A small encoder-decoder audio transcriber, trained from scratch: encoder arch ecapa_tdnn, 27.9 epochs.
Rows from block 3 of the text decoder of a small encoder-decoder audio transcriber, named by matrix and row number. Rows with one number belong to one neuron. Each number is 500 + 50 x the weight over its row's rms, rounded and kept within 0 to 999. All counts start at 0. Numbers have three digits each. After the name is the row's rms in percent of the matrix's.
After each neuron's rows are labels from the 100 texts, of 14976, where the neuron reaches its highest value: "fires on" is the input token at the peak. Only what is clearly more common there than usual is listed. The data: read English sentences (LibriTTS-R).
# fc1: MLP up (decoder.blocks.3.mlp.fc1.weight, 768x192), inputs 0-63
# fc2: MLP down (decoder.blocks.3.mlp.fc2.weight, 192x768, transposed), outputs 0-63

fc1.300 152:483451483551445474486602572453509511432416484578439458495600454470422444549599486451524635551506541506523446518538481530477581524470468446518507532646583495490458456579533555494455481475548542
fc2.300 142:473551507512499470533482477448507447511436522502522587496506456530482493496507396443548510462498524442495491465483561503528571380506479519459467535501563573430510500561426465545535495466472559
fires on: "for"; "to"

fc1.267 116:514514504553432524509513465480510413428500487458530463537491430529455421528475546559494530432532455529550458476623566485553423477465487461501444482593447614462494479500502611480489521512607418
fc2.267 132:439484504536443478613551511520497468469540614515523448504549479525553529454465549452535556526497580472561559438416513528519516459494486511415424406570501427526475554605514547511461387468477482
fires on: "soon"; "perhaps"; "is"

fc1.550 166:509472483442431432472564493480545439527436497475501447482546443488467509456570480578598521519475499564477515489529521473461411487470375476432482473508493426548549535455471406551465502558454437
fc2.550 162:387497475426501534513511472480448507397517530473402402525401479483493558513569513455442525505498511537537525434496499497491488505497478524533506498581427492511474402570497533381509541404510533
fires on: "he"; "i"; "she"

fc1.468 144:457477554625523503456509485499508444439458482546372512536502510489435439513507424512540547509690458504520474515568565511478515517486422503509466510601592527490474500501473506394462517489575538
fc2.468 141:479511509418558526499490469464500441552539411519392475514390471476485417509462454530419520623562560549462556507497529450557627497554583468546628516509481583447479508552634485490479596553427459
fires on: "her"; "my"; "the"; "your"

fc1.589 073:580471478525477463456515520450561552542483490529433511493641479460464445524572455558517490528558504456474497579547471559532448540473483449566428404447636593539440441445499485484482426530549440
fc2.589 038:481506423429528518516522503520568536464559442398545456555500523544490587448460491527526575482433472475533503498486495518474415410547537519520529502512512480419335514495493477516392432585444560
fires on: "full"

fc1.234 163:553494527512453520394509478501428316582473504546537500564518411574481357490506493585459478471573441564484519531523522567410528541437510493578470472522529532469379401577476566470432448444568496
fc2.234 132:435470489431495515539555494558432436444450467505599554474449556488519559409508560599466551590507436452465523520560487431572597443569504481491495464533547440563573403534483493518426496532465487
fires on: "me"; "you"; "he"

fc1.198 123:486360578477444480495512595534512503530487523443526564524471427478558467489531486618432484542544388451473488543490530536546465547507396464519522453553461488511425519544545498394503522524465503
fc2.198 138:586576504543541555518525507548516404513542536572552570514529500546489571467489507498558535502405528558609515496493499457568471449498447405492541501488571585453516508517428424537468541523509533
fires on: "all"; "i"

fc1.10 149:480481501451479542397461519651481537399519499628485414412508504535509538570518457529476409483523554576493534516520511536439513538464531453559402494549445441427429482601533526491471467482439523
fc2.10 166:592534532501549567403431457502497562384420529557563480462417473534543608425569472568501446559480524505487464516461400400503573491498553442456498532430538508487456512567459439523563447526482431
fires on: "said"

fc1.222 152:549466512447480521488493548490444393371441591585556380540502424513545471583502510509485499490520379470561495485569487484516388322469551550466471537497478528415414481488494540442520465566486509
fc2.222 162:506442475478462534446555530506454514581514555524455438494532507503498443491460517509463509402531459499538473489555469546441505537466583530453551485511474456453661502459519459514447425422445481
fires on: "soon"; "two"; "so"; "said"

fc1.323 140:493511565506491508480544466527407493396547499511506510428487484509533479566483409548655459502568497612488422571501528569496514562443569433522520551507524481477448367492434537490464501525498502
fc2.323 139:421462544382467424488451476479491453474484519362605519523522585559563495404419484541446498481474467445412485523496587500551498567575535535506582440525474558403583471490516522550543559504503548
fires on: "i"; "you"

fc1.411 131:489441464480413480439531539545474494446552494540485443467503461482501474531488468571529534457495447475553426480525526532591417396463454543558398531587526536563422444525521507514454388603548439
fc2.411 097:473520473544578523509513537490439517488549519556564530550446496466505505421530517502488536494424414561518473567514536531479513466575487498533558488444425532407468561434573522474503543546459538
fires on: "those"

fc1.478 137:561481438509467501492528515537461565496376530604488592357487443497474487564526554479503546513495480478525459502557537562539508388471404550479416473474502471590491459477496492470476467554462505
fc2.478 158:549516562456444516478454555564511518495605524540476423521492520469499530543496556517434470391432565511489474334522488561524428491529450497581469594514448516554514433593408537497582482427519563
fires on: "said"; "cried"

fc1.369 149:547470473516542468453506505538506510451489494485482525426578504462523499498516382523499472614564436463610449524502511519502487502486494538521454389524582486645514424501542478438478462542498424
fc2.369 170:527482431505381532558518478406472458486482523570459441554433471516584520481496494502556456530490525555457528481566598554509524521486492485551612496529441420349524455501538560524554506487559564
fires on: "the"; "a"

fc1.615 124:523447536561435545529542550555504409553523613631536492431578451554412525492521417569519536479490560606592495495497564529472512517459415462542486540529553499498431461547464631453404391573533511
fc2.615 100:505477446555384453563510440591557569578471482532556422597476473529481466413549548572485541482557445543553423571513528489529520424578421438529466520406550592472484431554515558517491418484510485
fires on: "you"; "me"; "it"

fc1.176 134:533454573547497509466462541483441544533518476528454441533462507494524486577515449436489575438524533513496435495530514545521486492464492469534456513604551532568442514529555592483509499509532455
fc2.176 154:554415497491428523546559541484379379542523420492512373528516475572470457529527567483520410505552452481494493467534471489461509480534583480599553590483530465500418526562587626531492421480573441
fires on: "that"; "what"; "but"; "because"

fc1.236 138:537485591520477466468499536554503437450470507533558479484512541487454459623456432548555527434504538516551472472566539551468560509424477502539516518574517512584403396520463594336458498495569572
fc2.236 166:492502574481455505467489488442491496419551485507458489566524496526509618529537474512451515598453535486527469462466543613529436457504489558385530430593446479494480573499560584534564470541508529
fires on: "he"

fc1.740 138:487475502509474438470467498535483442547550571526559555581541481520479500509477431443482500465497423533527506566536584593520437440500487518634530520485469525544480444482479582444462513510443518
fc2.740 147:551421495520497491568473571524512565426447492465577570552448507549492541503512435415517529500444552439541522605508579436498588520546580419490476401492460603480550450476491557562529487431450499
fires on: "able"; "want"; "have"; "you"

fc1.498 157:471446558474389511520556500472395390485451497451506432522511469493547545457561495546511544601475414476607545527501482542546496470431477522453484424539507513536504443540570550501503517527459537
fc2.498 143:556524440483499574531597469563487530531497415583493481514516476469459540510449457556483447549542494548548523420537484547527581553433441522584508538440547483517455556530423515514494523584527511
fires on: "for"

fc1.342 155:521477556480480456475483561551393424601461502573376502541579554487472541464584387582566606495473488534483450505548525518507462462473438474484471473521534513486516399510508476541443485494483436
fc2.342 161:534500474596545471527515521523544566442514491498464399452488531483428452513571584475469421492569488505437541500479513407467583550499527496450519563491445487524476514571537464574507551556571474
fires on: "her"; "i"; "your"; "you"

fc1.507 140:453509486558437502524529492481472458470492510663474487461513517499468475490576446501538540427480494508520477546639563575590528402453477423451445537493500485549526426572467518523464437463504531
fc2.507 151:463482493456416538477546471448583515456590492444471456446539534516546517477451556506523539512380473460497556439535433546463500526521536478374457542576462542475476474493468505448441529460471570
fires on: "come"; "go"; "going"; "came"

fc1.366 137:550495507495420541482573483573524455452493411477472502416482427524517471492580586476519439514579517560509496591537458448542538431451493435558403457535485548513441441464453484441403359516491461
fc2.366 150:520544523344586529397543472490525528479473511509533552409488690539528504430471481469513446500458556543416528532483434549446525583505469452440549496376475366575501524426523480513541449496505493
fires on: "one"

fc1.231 131:532429539492386536523573505469430523460428457475461452458533469506565460456558425572604524511577515542526503511583500475605502421425412391559533443487581531511462433441518531492483507503531514
fc2.231 149:489494478491490500453486483586493459539405528520551568529515409453391438445455477488471521497485481507511461521442538603518575447516515458443441501534512568494601355456474493557546619512443481
fires on: "for"; "how"; "i"; "before"

fc1.217 112:487491591564462525450507598571449403477469513521469559403540481564482497526515458471478623502563584634465469579501503552435525512426427425591472458531490502591485478545571492401486551433470511
fc2.217 070:453495479587545498501569442475446540503429544420572445441505479476466482467495456536528425554511482500526533514509495567525528396513511564491497449421570518540443396550580483419499555489484557
fires on: "<end>"; "was"

fc1.600 100:576443489563472434408506517480565478514590497577542421446597429585476544466534456557475447526482454533550489522568464568486445494493480517514439496498500484583383492551600475451477407557519461
fc2.600 077:529478552523487550517509489510427457460525438514501491567437462396588468486603524505456481575444473451575546525536408552584506468506371593535552515547529450464472432460498477510464559454592508
fires on: "those"; "out"

fc1.96 155:525495503552428535488601554504518437504498502448475493449581506470467480478499504515542522442561463520466492535631485604506439510449381506535375459495511480429456504529498563396522461462487495
fc2.96 174:504511508471457477558528533478428453480466540533499582511515437492471494615455486448538487477510471569414467513526529576587465575519496491451475435578499506588571440493519514468425540405492495
fires on: "<end>"; "them"

fc1.363 128:468447482443398589469584509486500386472555460406564479517525424521549500401582546543566524489521537535484509521531494452572466521453449419494481470459525505488457488469422485531482532544555509
fc2.363 146:557529496591529522443402439549500527561437465557457580516526528556454413581467495510357491405568491488535499508563508525567530483478464533551522549449548486517464423557484540528456490425485549
fires on: "i"

fc1.50 139:527476588546483540526520584579449575385532580577435451438522485501504443502633493490487599448589497489496432510519581533474501433487594454547442534658542534497477412536558542472474442580600525
fc2.50 101:431471526501477503494520493423480542448514460447530554518389440497491574431592473580472416615439477511527499529517547468498576559487528444449556528443441558428483479481459448532455512524527426
fires on: "her"; "the"

fc1.379 138:487516621523445409403490514556471390536518559500515532522611476602401546419478432503451513547476530459552469493499590505532445447480445482492485486508437518527507506555552548531496487638489514
fc2.379 144:531439463434438466497529537573513568552503468398573561488449452461493446492494466438560486512432490525428456492519486588509528541489473431620485593562530504523503479497465484545512439583404499
fires on: "and"

fc1.519 149:470452463436423442407495573500492506557429535492537502492552445496481536490561546512549575465508463589455485529526582531543408445471419422510383394487498488501456458482544487466483502519465496
fc2.519 154:405544527510499469497546561541600544422471569478500465503560519553503512534501467467456465523429464435507563524499578580464445523443547504449437533578409574560462462492539447438449402511578509
fires on: "said"

fc1.29 142:600526400571464477459519517513507501512417458520463515468544517516457517507496477438529498404560473557512435542566610464484480440423437561490469417461488506596427432567564535478491471470479417
fc2.29 134:423535635391450551521433541534516474432424639536489510463511545452454455508487495551461541503459545410454482455513517583595534439477460437483442490501561450521457448560561560476500558559571560
fires on: "to"; "would"

fc1.592 091:555460502507446481456518529500576456494469510586542476524551486533495458545580492530468550451453432588603562553576595563460513408465488403509453493580584533483451423536545551475454453459499505
fc2.592 076:498515576570469495575515446523520460458502515528480537538486446499411456404583512474545511617413589529547471468392475455517439389505383604389528440491587484494497384604517431528392429523561540
fires on: "to"; "from"; "for"

fc1.199 128:566477539514440535523534573520499550512536435626389457457483496557520435513564464431547606585494457557508484588443484570533510512488442402525481560572528555448516429464478527512459428539474453
fc2.199 136:519511468472554470530481430491590484453557538493496427499477584523507548465440472417397577475483474488472505534584566589452556424569585481403572522415482540513510529556532528477540569499431526
fires on: "no"; "not"

fc1.372 144:614460590489481482445528529528416492424515438537475514522510474503515448406581543610564579592552489477476482484539560493569441504468448505450398406570600536461500479469550471510494453595510397
fc2.372 153:542424449559523554525580456388580557501455438467541466455513493503418521556458380433503421548505577491513457492467506479557559531463585481453468486497515495508551595514478513536524461437600426
fires on: "her"; "the"; "his"

fc1.257 071:471477467496428446446508547560476477494478487524527491517563472573412530507499507494504542464490407594503475512538581511481431534427479486529468507635515539555415438515494614390438443481458478
fc2.257 064:419533505505472463528469525400473520414442513449559534421492421514609418548468475402542489495478497531406513427444546494496504527501508499542440550511399454492587418429642482442526548467482394
fires on: "i"; "she"; "they"; "we"

fc1.43 133:410450548501422502474530527461493478515493512475502529469596469528517443499539499449471467513466424488495393542488599484491515541485507462501527445605554544456514486442580541486436465675531417
fc2.43 152:522481493592487504480508486532539601527518518502477550446461484498543548474560529432474477563436501516493578554525517605510496552515477429504499532537429630439549380504541403485493586461526489
fires on: "and"; "i"; "he"

fc1.564 157:533465448448421463505558530541445526526550458537546471470593511446474540517497534496502515572501449564493552498569474538512462505444422509494451454482553465583433480519481764503558480544517509
fc2.564 161:482455347442547507403499553464538479506463525445547447439541493510525443510518518462483585489475470534456562486476481492488498438504507530546429487487448560412574577544519429499500503419571421
fires on: "to"; "you"

fc1.398 135:539464486427465521526574573499455514452425545539476509359472441495521504467634474494496566507434434473425533635524478485436471539521502378446514412501491517504475453567562523492553515553501435
fc2.398 141:517457545426533477444479506469553524500582458486492453511439504443493516445485443531546581493551500520536556485542549546546486529603482560496473520551465495434464443583557557457533508542434461
fires on: "said"; "and"

fc1.678 062:467478444522428555515527506555501536528485509556427481456577424558579394495572481520508459555498460544520464543435485556501472408435512440520425437520547561554450406487499526460495442496419449
fc2.678 058:496533497590427481499545431497555566514618388487493517489488566468425539450383450532576503493498534504473410498456525526452545490531442553484508476531539444482555460491549468551504521502556497
fires on: "not"; "i"

fc1.480 132:578455489541456459499549489514460447476460451529408450495573480525507486535565398464519511531533522478542489458495540497513528475472382522518479576543511403572468505508478494421473463535514512
fc2.480 128:546514566533508568509561457603512511528484541593465516441515442465514461413503541522462537484467549502522478560462455463479495437530489527477493406502629516525564390514463420556461504447454445
fires on: "those"

fc1.23 137:397413449500396531507589610592541440520526560490463555510497419538471444438545504464561527520467526506555510601535516504451537427480492453502459416540541543515486491496503615388518488462542460
fc2.23 130:490504536516536518436436523442487494439399568599527425569522435527432448515494532536387432585597540503501449401500496531456521415484506533582571514471549467516445570627457499549549416534598478
fires on: "that"; "and"

fc1.292 136:420472575453403499488534554521445430602437411498428465502508488519518436422620517569501504594514506436503400554526483484522513540436492507470500422524453455494495517564574541476423517434468423
fc2.292 146:534519447480479435471416496491579532426465550548553494435533568501447542538489436566394506504589500535485442424545483494500502507570501433467434517438554582537491513524476529445453505531485443
fires on: "and"; "but"; "i'm"

fc1.108 147:581513604520509501457537533490492431529430488593460476495470540535574463465527458477508526571619470483473469506541525520484519495462465503599495440470529508415348535439513495380459554418508453
fc2.108 155:487487431534585541473549432499467573414424490450643533430539541429534525546522450501489477495466505425488545572440494483473467495494529477508476466416509483590603540501483468522480470493503467
fires on: "all"

fc1.733 121:511452424483473488400521550563441478545422539546499453504551567530552515432538541529597548531543556570563516465448495570573463513456517475492459479576515390614496499477496578517526497513429478
fc2.733 099:556447581424499508448515613462597405421520547541443420527508501537527441545470579362439497412516504431484550499516519581382523545553508438564537530486462538531522478619596508444495467482443493
fires on: "for"

fc1.218 136:432479550477468460494561566534544507523550546539556501484578415499522526504540407476480570539421309597585460504441495512477475385502437502607549528511492441529511407495527551448424526436463457
fc2.218 166:616508485434470543453407541531561518529603498493534468497488448551453489463433552445457553435514571502475576519594510389592440589549506455489586509474468475516513509435427484467448390469540540
fires on: "not"; "have"

fc1.741 026:520450597518389514550541546547411497548452491581501508396519381538429498542465469425548479432461432567507474561545580507542450507385485417546489438462567550497371374562527591447452537569460484
fc2.741 009:610484517503498516476504493515504492470530520519519538376480518515521513495514492516478548505483526560537516550500506603483528546471549477517485519505490503564537485477520502426536466623478487
fires on: "you"; "have"

fc1.243 148:525462471550463479509489516479390500522432431513458536412556396581497429485503487488497481501590559500541492552566454542504521445460506470525472476567561539533465581556479581468428501496537492
fc2.243 153:500541500531540424512474518568547430485402620483503520570448526547464539522447397499469461505489553476549462479557576534496501568524606539400481435477444494578473507520541486472564519479495570
fires on: "to"; "the"

fc1.755 150:459424449443509465420512550600418505426440487486496508509491545529514455547544542529537436434448447511587364637521518494499474469495533513563494510522541601611420476509505507438473417543536474
fc2.755 166:547481506492457493477485533551483568514581400498419608503532527535521514462455427484506464552451550482471436524426501458412413532508463533451533441466528516501461481470432560486493447520624442
fires on: "one"; "some"; "three"

fc1.427 138:521451485565476541496478588581406480483566510613483554456519503497417588506554520573542494514535551538512492611566508530421444523493412440491361448472493539562480444540500491488512488478479491
fc2.427 086:605475413512495504481465540532526428477521449465518429471459501438494529477529480469562552410584445413476512413568519427491535535518530482545489606505495435493474530437446492510493442536463484
fires on: "said"

fc1.73 161:577416439549432546495541536530510472576509503497447469557516474511552591499582479500494533478482450519627449524541538555483489495486479469511535482528552490486462482527524559516474408492489503
fc2.73 145:618451463557433459523528470559531462580514444503539538447464525460597518478490511497527485498501482455440513363448479492454471526493483591411482466606545503435565493495483419622515490405527459
fires on: "all"; "saw"; "now"

fc1.688 045:500435550487371504435574578602439452494469564481526490510547431574465511473583501559507501471464515550532487507622559549476426515451478430523436407596468460606536484518493519533473431575521487
fc2.688 030:437466481517457459527545509554407451577471429499513589484449493486426458544494532474550454539556404515465467539515528582556487579435495490461439519519428515504516447503466501552421567411384454
fires on: "<end>"

fc1.160 129:447444574498506460493518535508554544434547599525479482495527479522506442462445459486521508553497515533537473579568561480476484510476397519542462491620525506571467567526558435332478501494473452
fc2.160 145:481458555456517436542484543484500476542440493422550528606378497490502481416539565530588428406543513482495417460506521416508537532505542462510527494503587509536596558545444433490467648496548459
fires on: "not"; "have"; "had"; "has"

fc1.540 126:490482593479395505521506475565403443469552525461500512505520479555541513485510522538421457460553404476465482561499482502531513439462519473461501464509493442513395429614522520455419518522446583
fc2.540 138:520502561443455509505501444433506462530522555502415496434535413538547518495547515516550491495384601514459504458459513528660484609443378486477555538472473419574486524421546516506542434517527474
fires on: "all"; "you"; "i"

fc1.38 139:462487464507470459424492502482535498482478480551534509466506522573525468515526547559591589545603407508478512479467531539449485468457373491527411427523528484483437498497541552484488416563401521
fc2.38 143:589558573482453524452576413476451501528565437522429567542444529522527464504519437401456578480443493482523478444482517480491470513486475561527558495537418544472485466529604542486548491560504516
fires on: "said"; "replied"

fc1.520 144:507512530451504523448533553538453448576499478559463476432537439493453503532634511461455560414578441519507498552531478478479461534447508431514485513492508610472453468569406484513475513512537472
fc2.520 150:508470474428516492465433524441428503443415431568518444444480590547513505628520572531431545563500526515503479532492374530485510478516463524498436469413548433512387557511515473619560483488439513
fires on: "no"; "any"; "the"

fc1.295 128:532475527559473494453477484493463423588481501466485546555492400506498440544518515524435487505469479504446469522509554543595477434488512538507488542534499475520510578617511568528475517528525518
fc2.295 147:536463533467448436541473609471604468496473507523499404478452451586500505536447529534538507448539490527514468465542512497482504578525531399516534439525519463488493566548501569462506384590555427
fires on: "that"; "think"; "thought"

fc1.685 126:477488582481456461460515506504599475580506482504478462513625546544406566492541476551589537497493440560510462523501517524491496490473423528551476562538458445509514483464529535439417467469470460
fc2.685 144:447526473520607429448572500578501517484443436510566581478518442472486473459496634527528524433544448482419514520576484487501471468470501372535521446431445579441533451486524489570521549443454472
fires on: "to"; "we"

fc1.338 134:497514505422486509481549476528582448469494502535519488376538502504526450456497379516495467447516547601546438535544497486496485489401557465541460425530582591573337475492577566373476475615532421
fc2.338 118:453445465606468434527548508594466524574547479482510585534550409555395499556499519418492550484502516445490458512474529543471475494518458481473467404523488575562644448579475477459493579324470457
fires on: "those"

fc1.562 150:504450512513488474525490579503528543443496549504464504552516488513477512531485534467482577510480511530591495608586525513504464427500533456508408476547488526486398496520607573422532524501504510
fc2.562 119:457494499410458436459559544493459467403491508387523467512527559484483496526490498476488541542539409501466494509541496547549476553534534577431577581627450447580522457430508506470474593559421533
fires on: "that"

fc1.178 120:539502539566503521417515432446430495474505422529538432527543485494482472551447560453589542560559516585543533491486497519497510467428360549483433453531520510481463448436429598465524514584538528
fc2.178 140:491429468508478505524384506495495531495508512537507496536449452481553439556495482485536528531504500443509517522481483470390387463588495489484524522458518574491445549502557488585629492536498591
fires on: "for"

fc1.552 144:508480428431468538466605471600436483375407444498518492387525472540523480568594532533508500434516467488516412562563470553481459467458469557545403443585514507555458456458543533423382358490506430
fc2.552 132:523539508553549464413458470464499537514513570635512499569468523475505483474586495569432418594402529503519500497512516517485561525549544450475579546402473446494460528539421511617557449483530573
fires on: "one"

fc1.757 133:530498585496456471455464461527460452482423370508466468500504474534469481608441510444535427476479514552438486521522485505556541518491394440552523364463538501483422391552485497455419471448498483
fc2.757 150:461438576500472526517452497467576521528576531469440498507430502399513484420537555511502527517486512443508492545499553477508485517563515492468522444594432526443549549523540487584597518560562482
fires on: "to"; "he"

fc1.32 149:487469494543484479518533496572406455582516436453339497518533530573494594561509509511519457515582453530526500574577519500537340450494520426578441548488568484537524519418447542570389463548561487
fc2.32 150:609519615513512489518472499465568453462436612468481524507528498508509557618498465576530427471530573525508509518432462504431497497427556456458428472479496468496393623539463478546488471393439478
fires on: "the"; "little"

fc1.516 131:535485563502520455470492489538454558497374535543519495530497472468538512555548492437503492525525343423455499502515534503478451470490499444528520480547548464487410419527576447411523506473543579
fc2.516 130:436510495356501494544475492581581490492494528529532484522453429538541503549403551533453464425408598516486500499431477558430420419515509481471528474486495502527497540502514443497486449491439501
fires on: "i"; "are"; "or"; "all"

fc1.669 140:437488530503485545489501540540492474429496610514566502530478455530511436436505526578461520533464498481521447554523448590493466557461473471472450487591537408548346507530422514548485420618497506
fc2.669 158:471573523495509412509502494490532517511464511425526541445496483438538523527463570545539494453555496521460571442574460454485534549556461573481452492499416496505584560386496523531495491548523496
fires on: "said"; "cried"; "exclaimed"

fc1.133 141:499522524531502484439511466590566478406556499683525516499550562504458482549547393566584485437498473468562498505445538490445455468492533499418457516511525501542441415558523549494500427607408538
fc2.133 145:484509394528519527503532508459508471517540411483496486438506483440465455529563470465453459537563425499577570539489498565520549533504489463576478520421530493574535554559452533482438512562551479
fires on: "her"; "my"; "old"

fc1.416 129:550461490597421528520570526645470508585447430432514526504512484475530460513529501420494443451540417521421472567485590542509515539413500470529412475491515504507441459519460504477457418378508567
fc2.416 144:484452462504506521496487548469450497475429534516537531534511484480453463581461461431534548524466537476481515471591478530530513528455615461493495351523562478440624505538455496491521573489525529
fires on: "<end>"; "all"

fc1.56 136:623462504469460525475495530556460399519460508601477549490628443555477495481554560508489553512495420506483480575513495480528509539436463462483417468555455404466381462625533554452468399478471542
fc2.56 128:410508456515500489379492429466482541473512515436615495527515575547466495578491480519449478477593512509455444572469451530526447427504432561416472493453490541584443527498537456519517547473620464
fires on: "me"; "you"

fc1.202 129:451509621554454479433529453453441452451468480540519505478579495519490507567587561593433444431528453521425474590579559526578502512494492495593471470601486437502476491472466488526395399587595506
fc2.202 134:484478492490520491458436480482490469530509584480506512589526586480446512456427394498503466501465459502549529488494555436430493427555559491517617472424516617484559430452474550461499539498456496
fires on: "all"

fc1.634 131:528502526485470532479489491566507465475525462489518555385509521486517507417571408490580523518532498570455459546481536460461476519455494405495434458518500551502474438447474497483491451554413523
fc2.634 129:505429459447503483519470519582477503461482551491517506514441522499482579466499509506509560535468500443523556470481466456566522518587484340458446434476456502490657494596509482454538503432558432
fires on: "i"

fc1.354 143:462507580555444499530579507496499454569532554551507508534600504484425467532483515455422466451499480453541499605572414476457505487435550446537379395495543464517444505568485518520522475587528511
fc2.354 143:413517459492565534476458404430425399412498525500518531571538464546586570516578500490570502476522427569461471486519451430502540435502574488493512547473463457452491489429463530511484400551521548
fires on: "you"; "little"; "his"

fc1.414 151:585506508451426526484572587562504464604464484531391525482588466502421510439544473581547581556469488471524471594510434544554459452440443451508481533484530506569473386456479516556472442506539442
fc2.414 162:424514491379534461469533441455533515494561458478512522455492523552479487426432483548492443483493463488525413469490487464484490523547459530578533499525535517457516430576496573492448483482477478
fires on: "no"; "know"; "oh"

fc1.226 138:437511527488476493418500475516521492591527528530520444515499499558468556504541531599498423371514384504603356546526524554507408541487488493562489441503428530539440368457467502451475453583485511
fc2.226 123:577440508463506529555583518448506554560502476473549509442521487431520463493574509519522527512551491503461556493488460341570419475566453534462534446485549519543542468492445476578485507561518439
fires on: "and"; "he"; "came"

fc1.417 092:558532490501481504472580471611487446495404556493492492441542476514510493545529490502548443476486481560604562465529495525482415383451541469467456426540494548503507410469417460487421506578494505
fc2.417 097:429564507485545578455549535462549442511604429547497529495441502427549556389458400455488495474416481484499518528501460533535540600442520592475536519525364372550522510523476523490535514489453538
fires on: "i"

fc1.604 130:458475589421475428464536523484491484444507462525491551476493474502474531485478484461624460618518592578539467505495535515495497627459475475475539463569555467555491504484503594478504510453614496
fc2.604 141:592536525472428517538459434526486437492574529453511568463546481589487536461467507557478508521416504506435438409480531473570457482489495518513574490503544571601507503552543518426477440440410526
fires on: "to"; "must"

fc1.616 142:536465479582425462495504545537470514610479486538465496524516519595535517574523493499508523534501518531515525518453510544598517415488456482470460500626589523527414504612553580492431511495491531
fc2.616 146:513427476548427433524571534508511476482518472402521491478447397482404457388469491487548479539502554511522535473540506462482486551578518434581510380406642511480546470549491519651511509496556424
fires on: "that"; "if"; "which"; "would"

fc1.557 122:568431509545514497478499468526394508533486571476460492560533444516522412541465493509524489423499414463493512583557549502484490476483423460506474461494504492500342543601496491462506427420503534
fc2.557 143:574551494549547454489484510545434545479423519444440556352472471502554514500406483552516507536506556553452572491474459497592523452431497566477441516511548475561499513494504465528520529475543527
fires on: "all"; "in"

fc1.412 133:502512619491404489473487631625478413435532562515541500580558468510482551384517448583469461461478522494529543468612559500526391483484375498564487476582494507551478389536578499391492515447563533
fc2.412 151:501500488503500454483524477484489476476489507454432477550485472453485394524477542464589547525463564563567478516416492567558467508446482562499410480559453486448462589509489482445470543544553530
fires on: "me"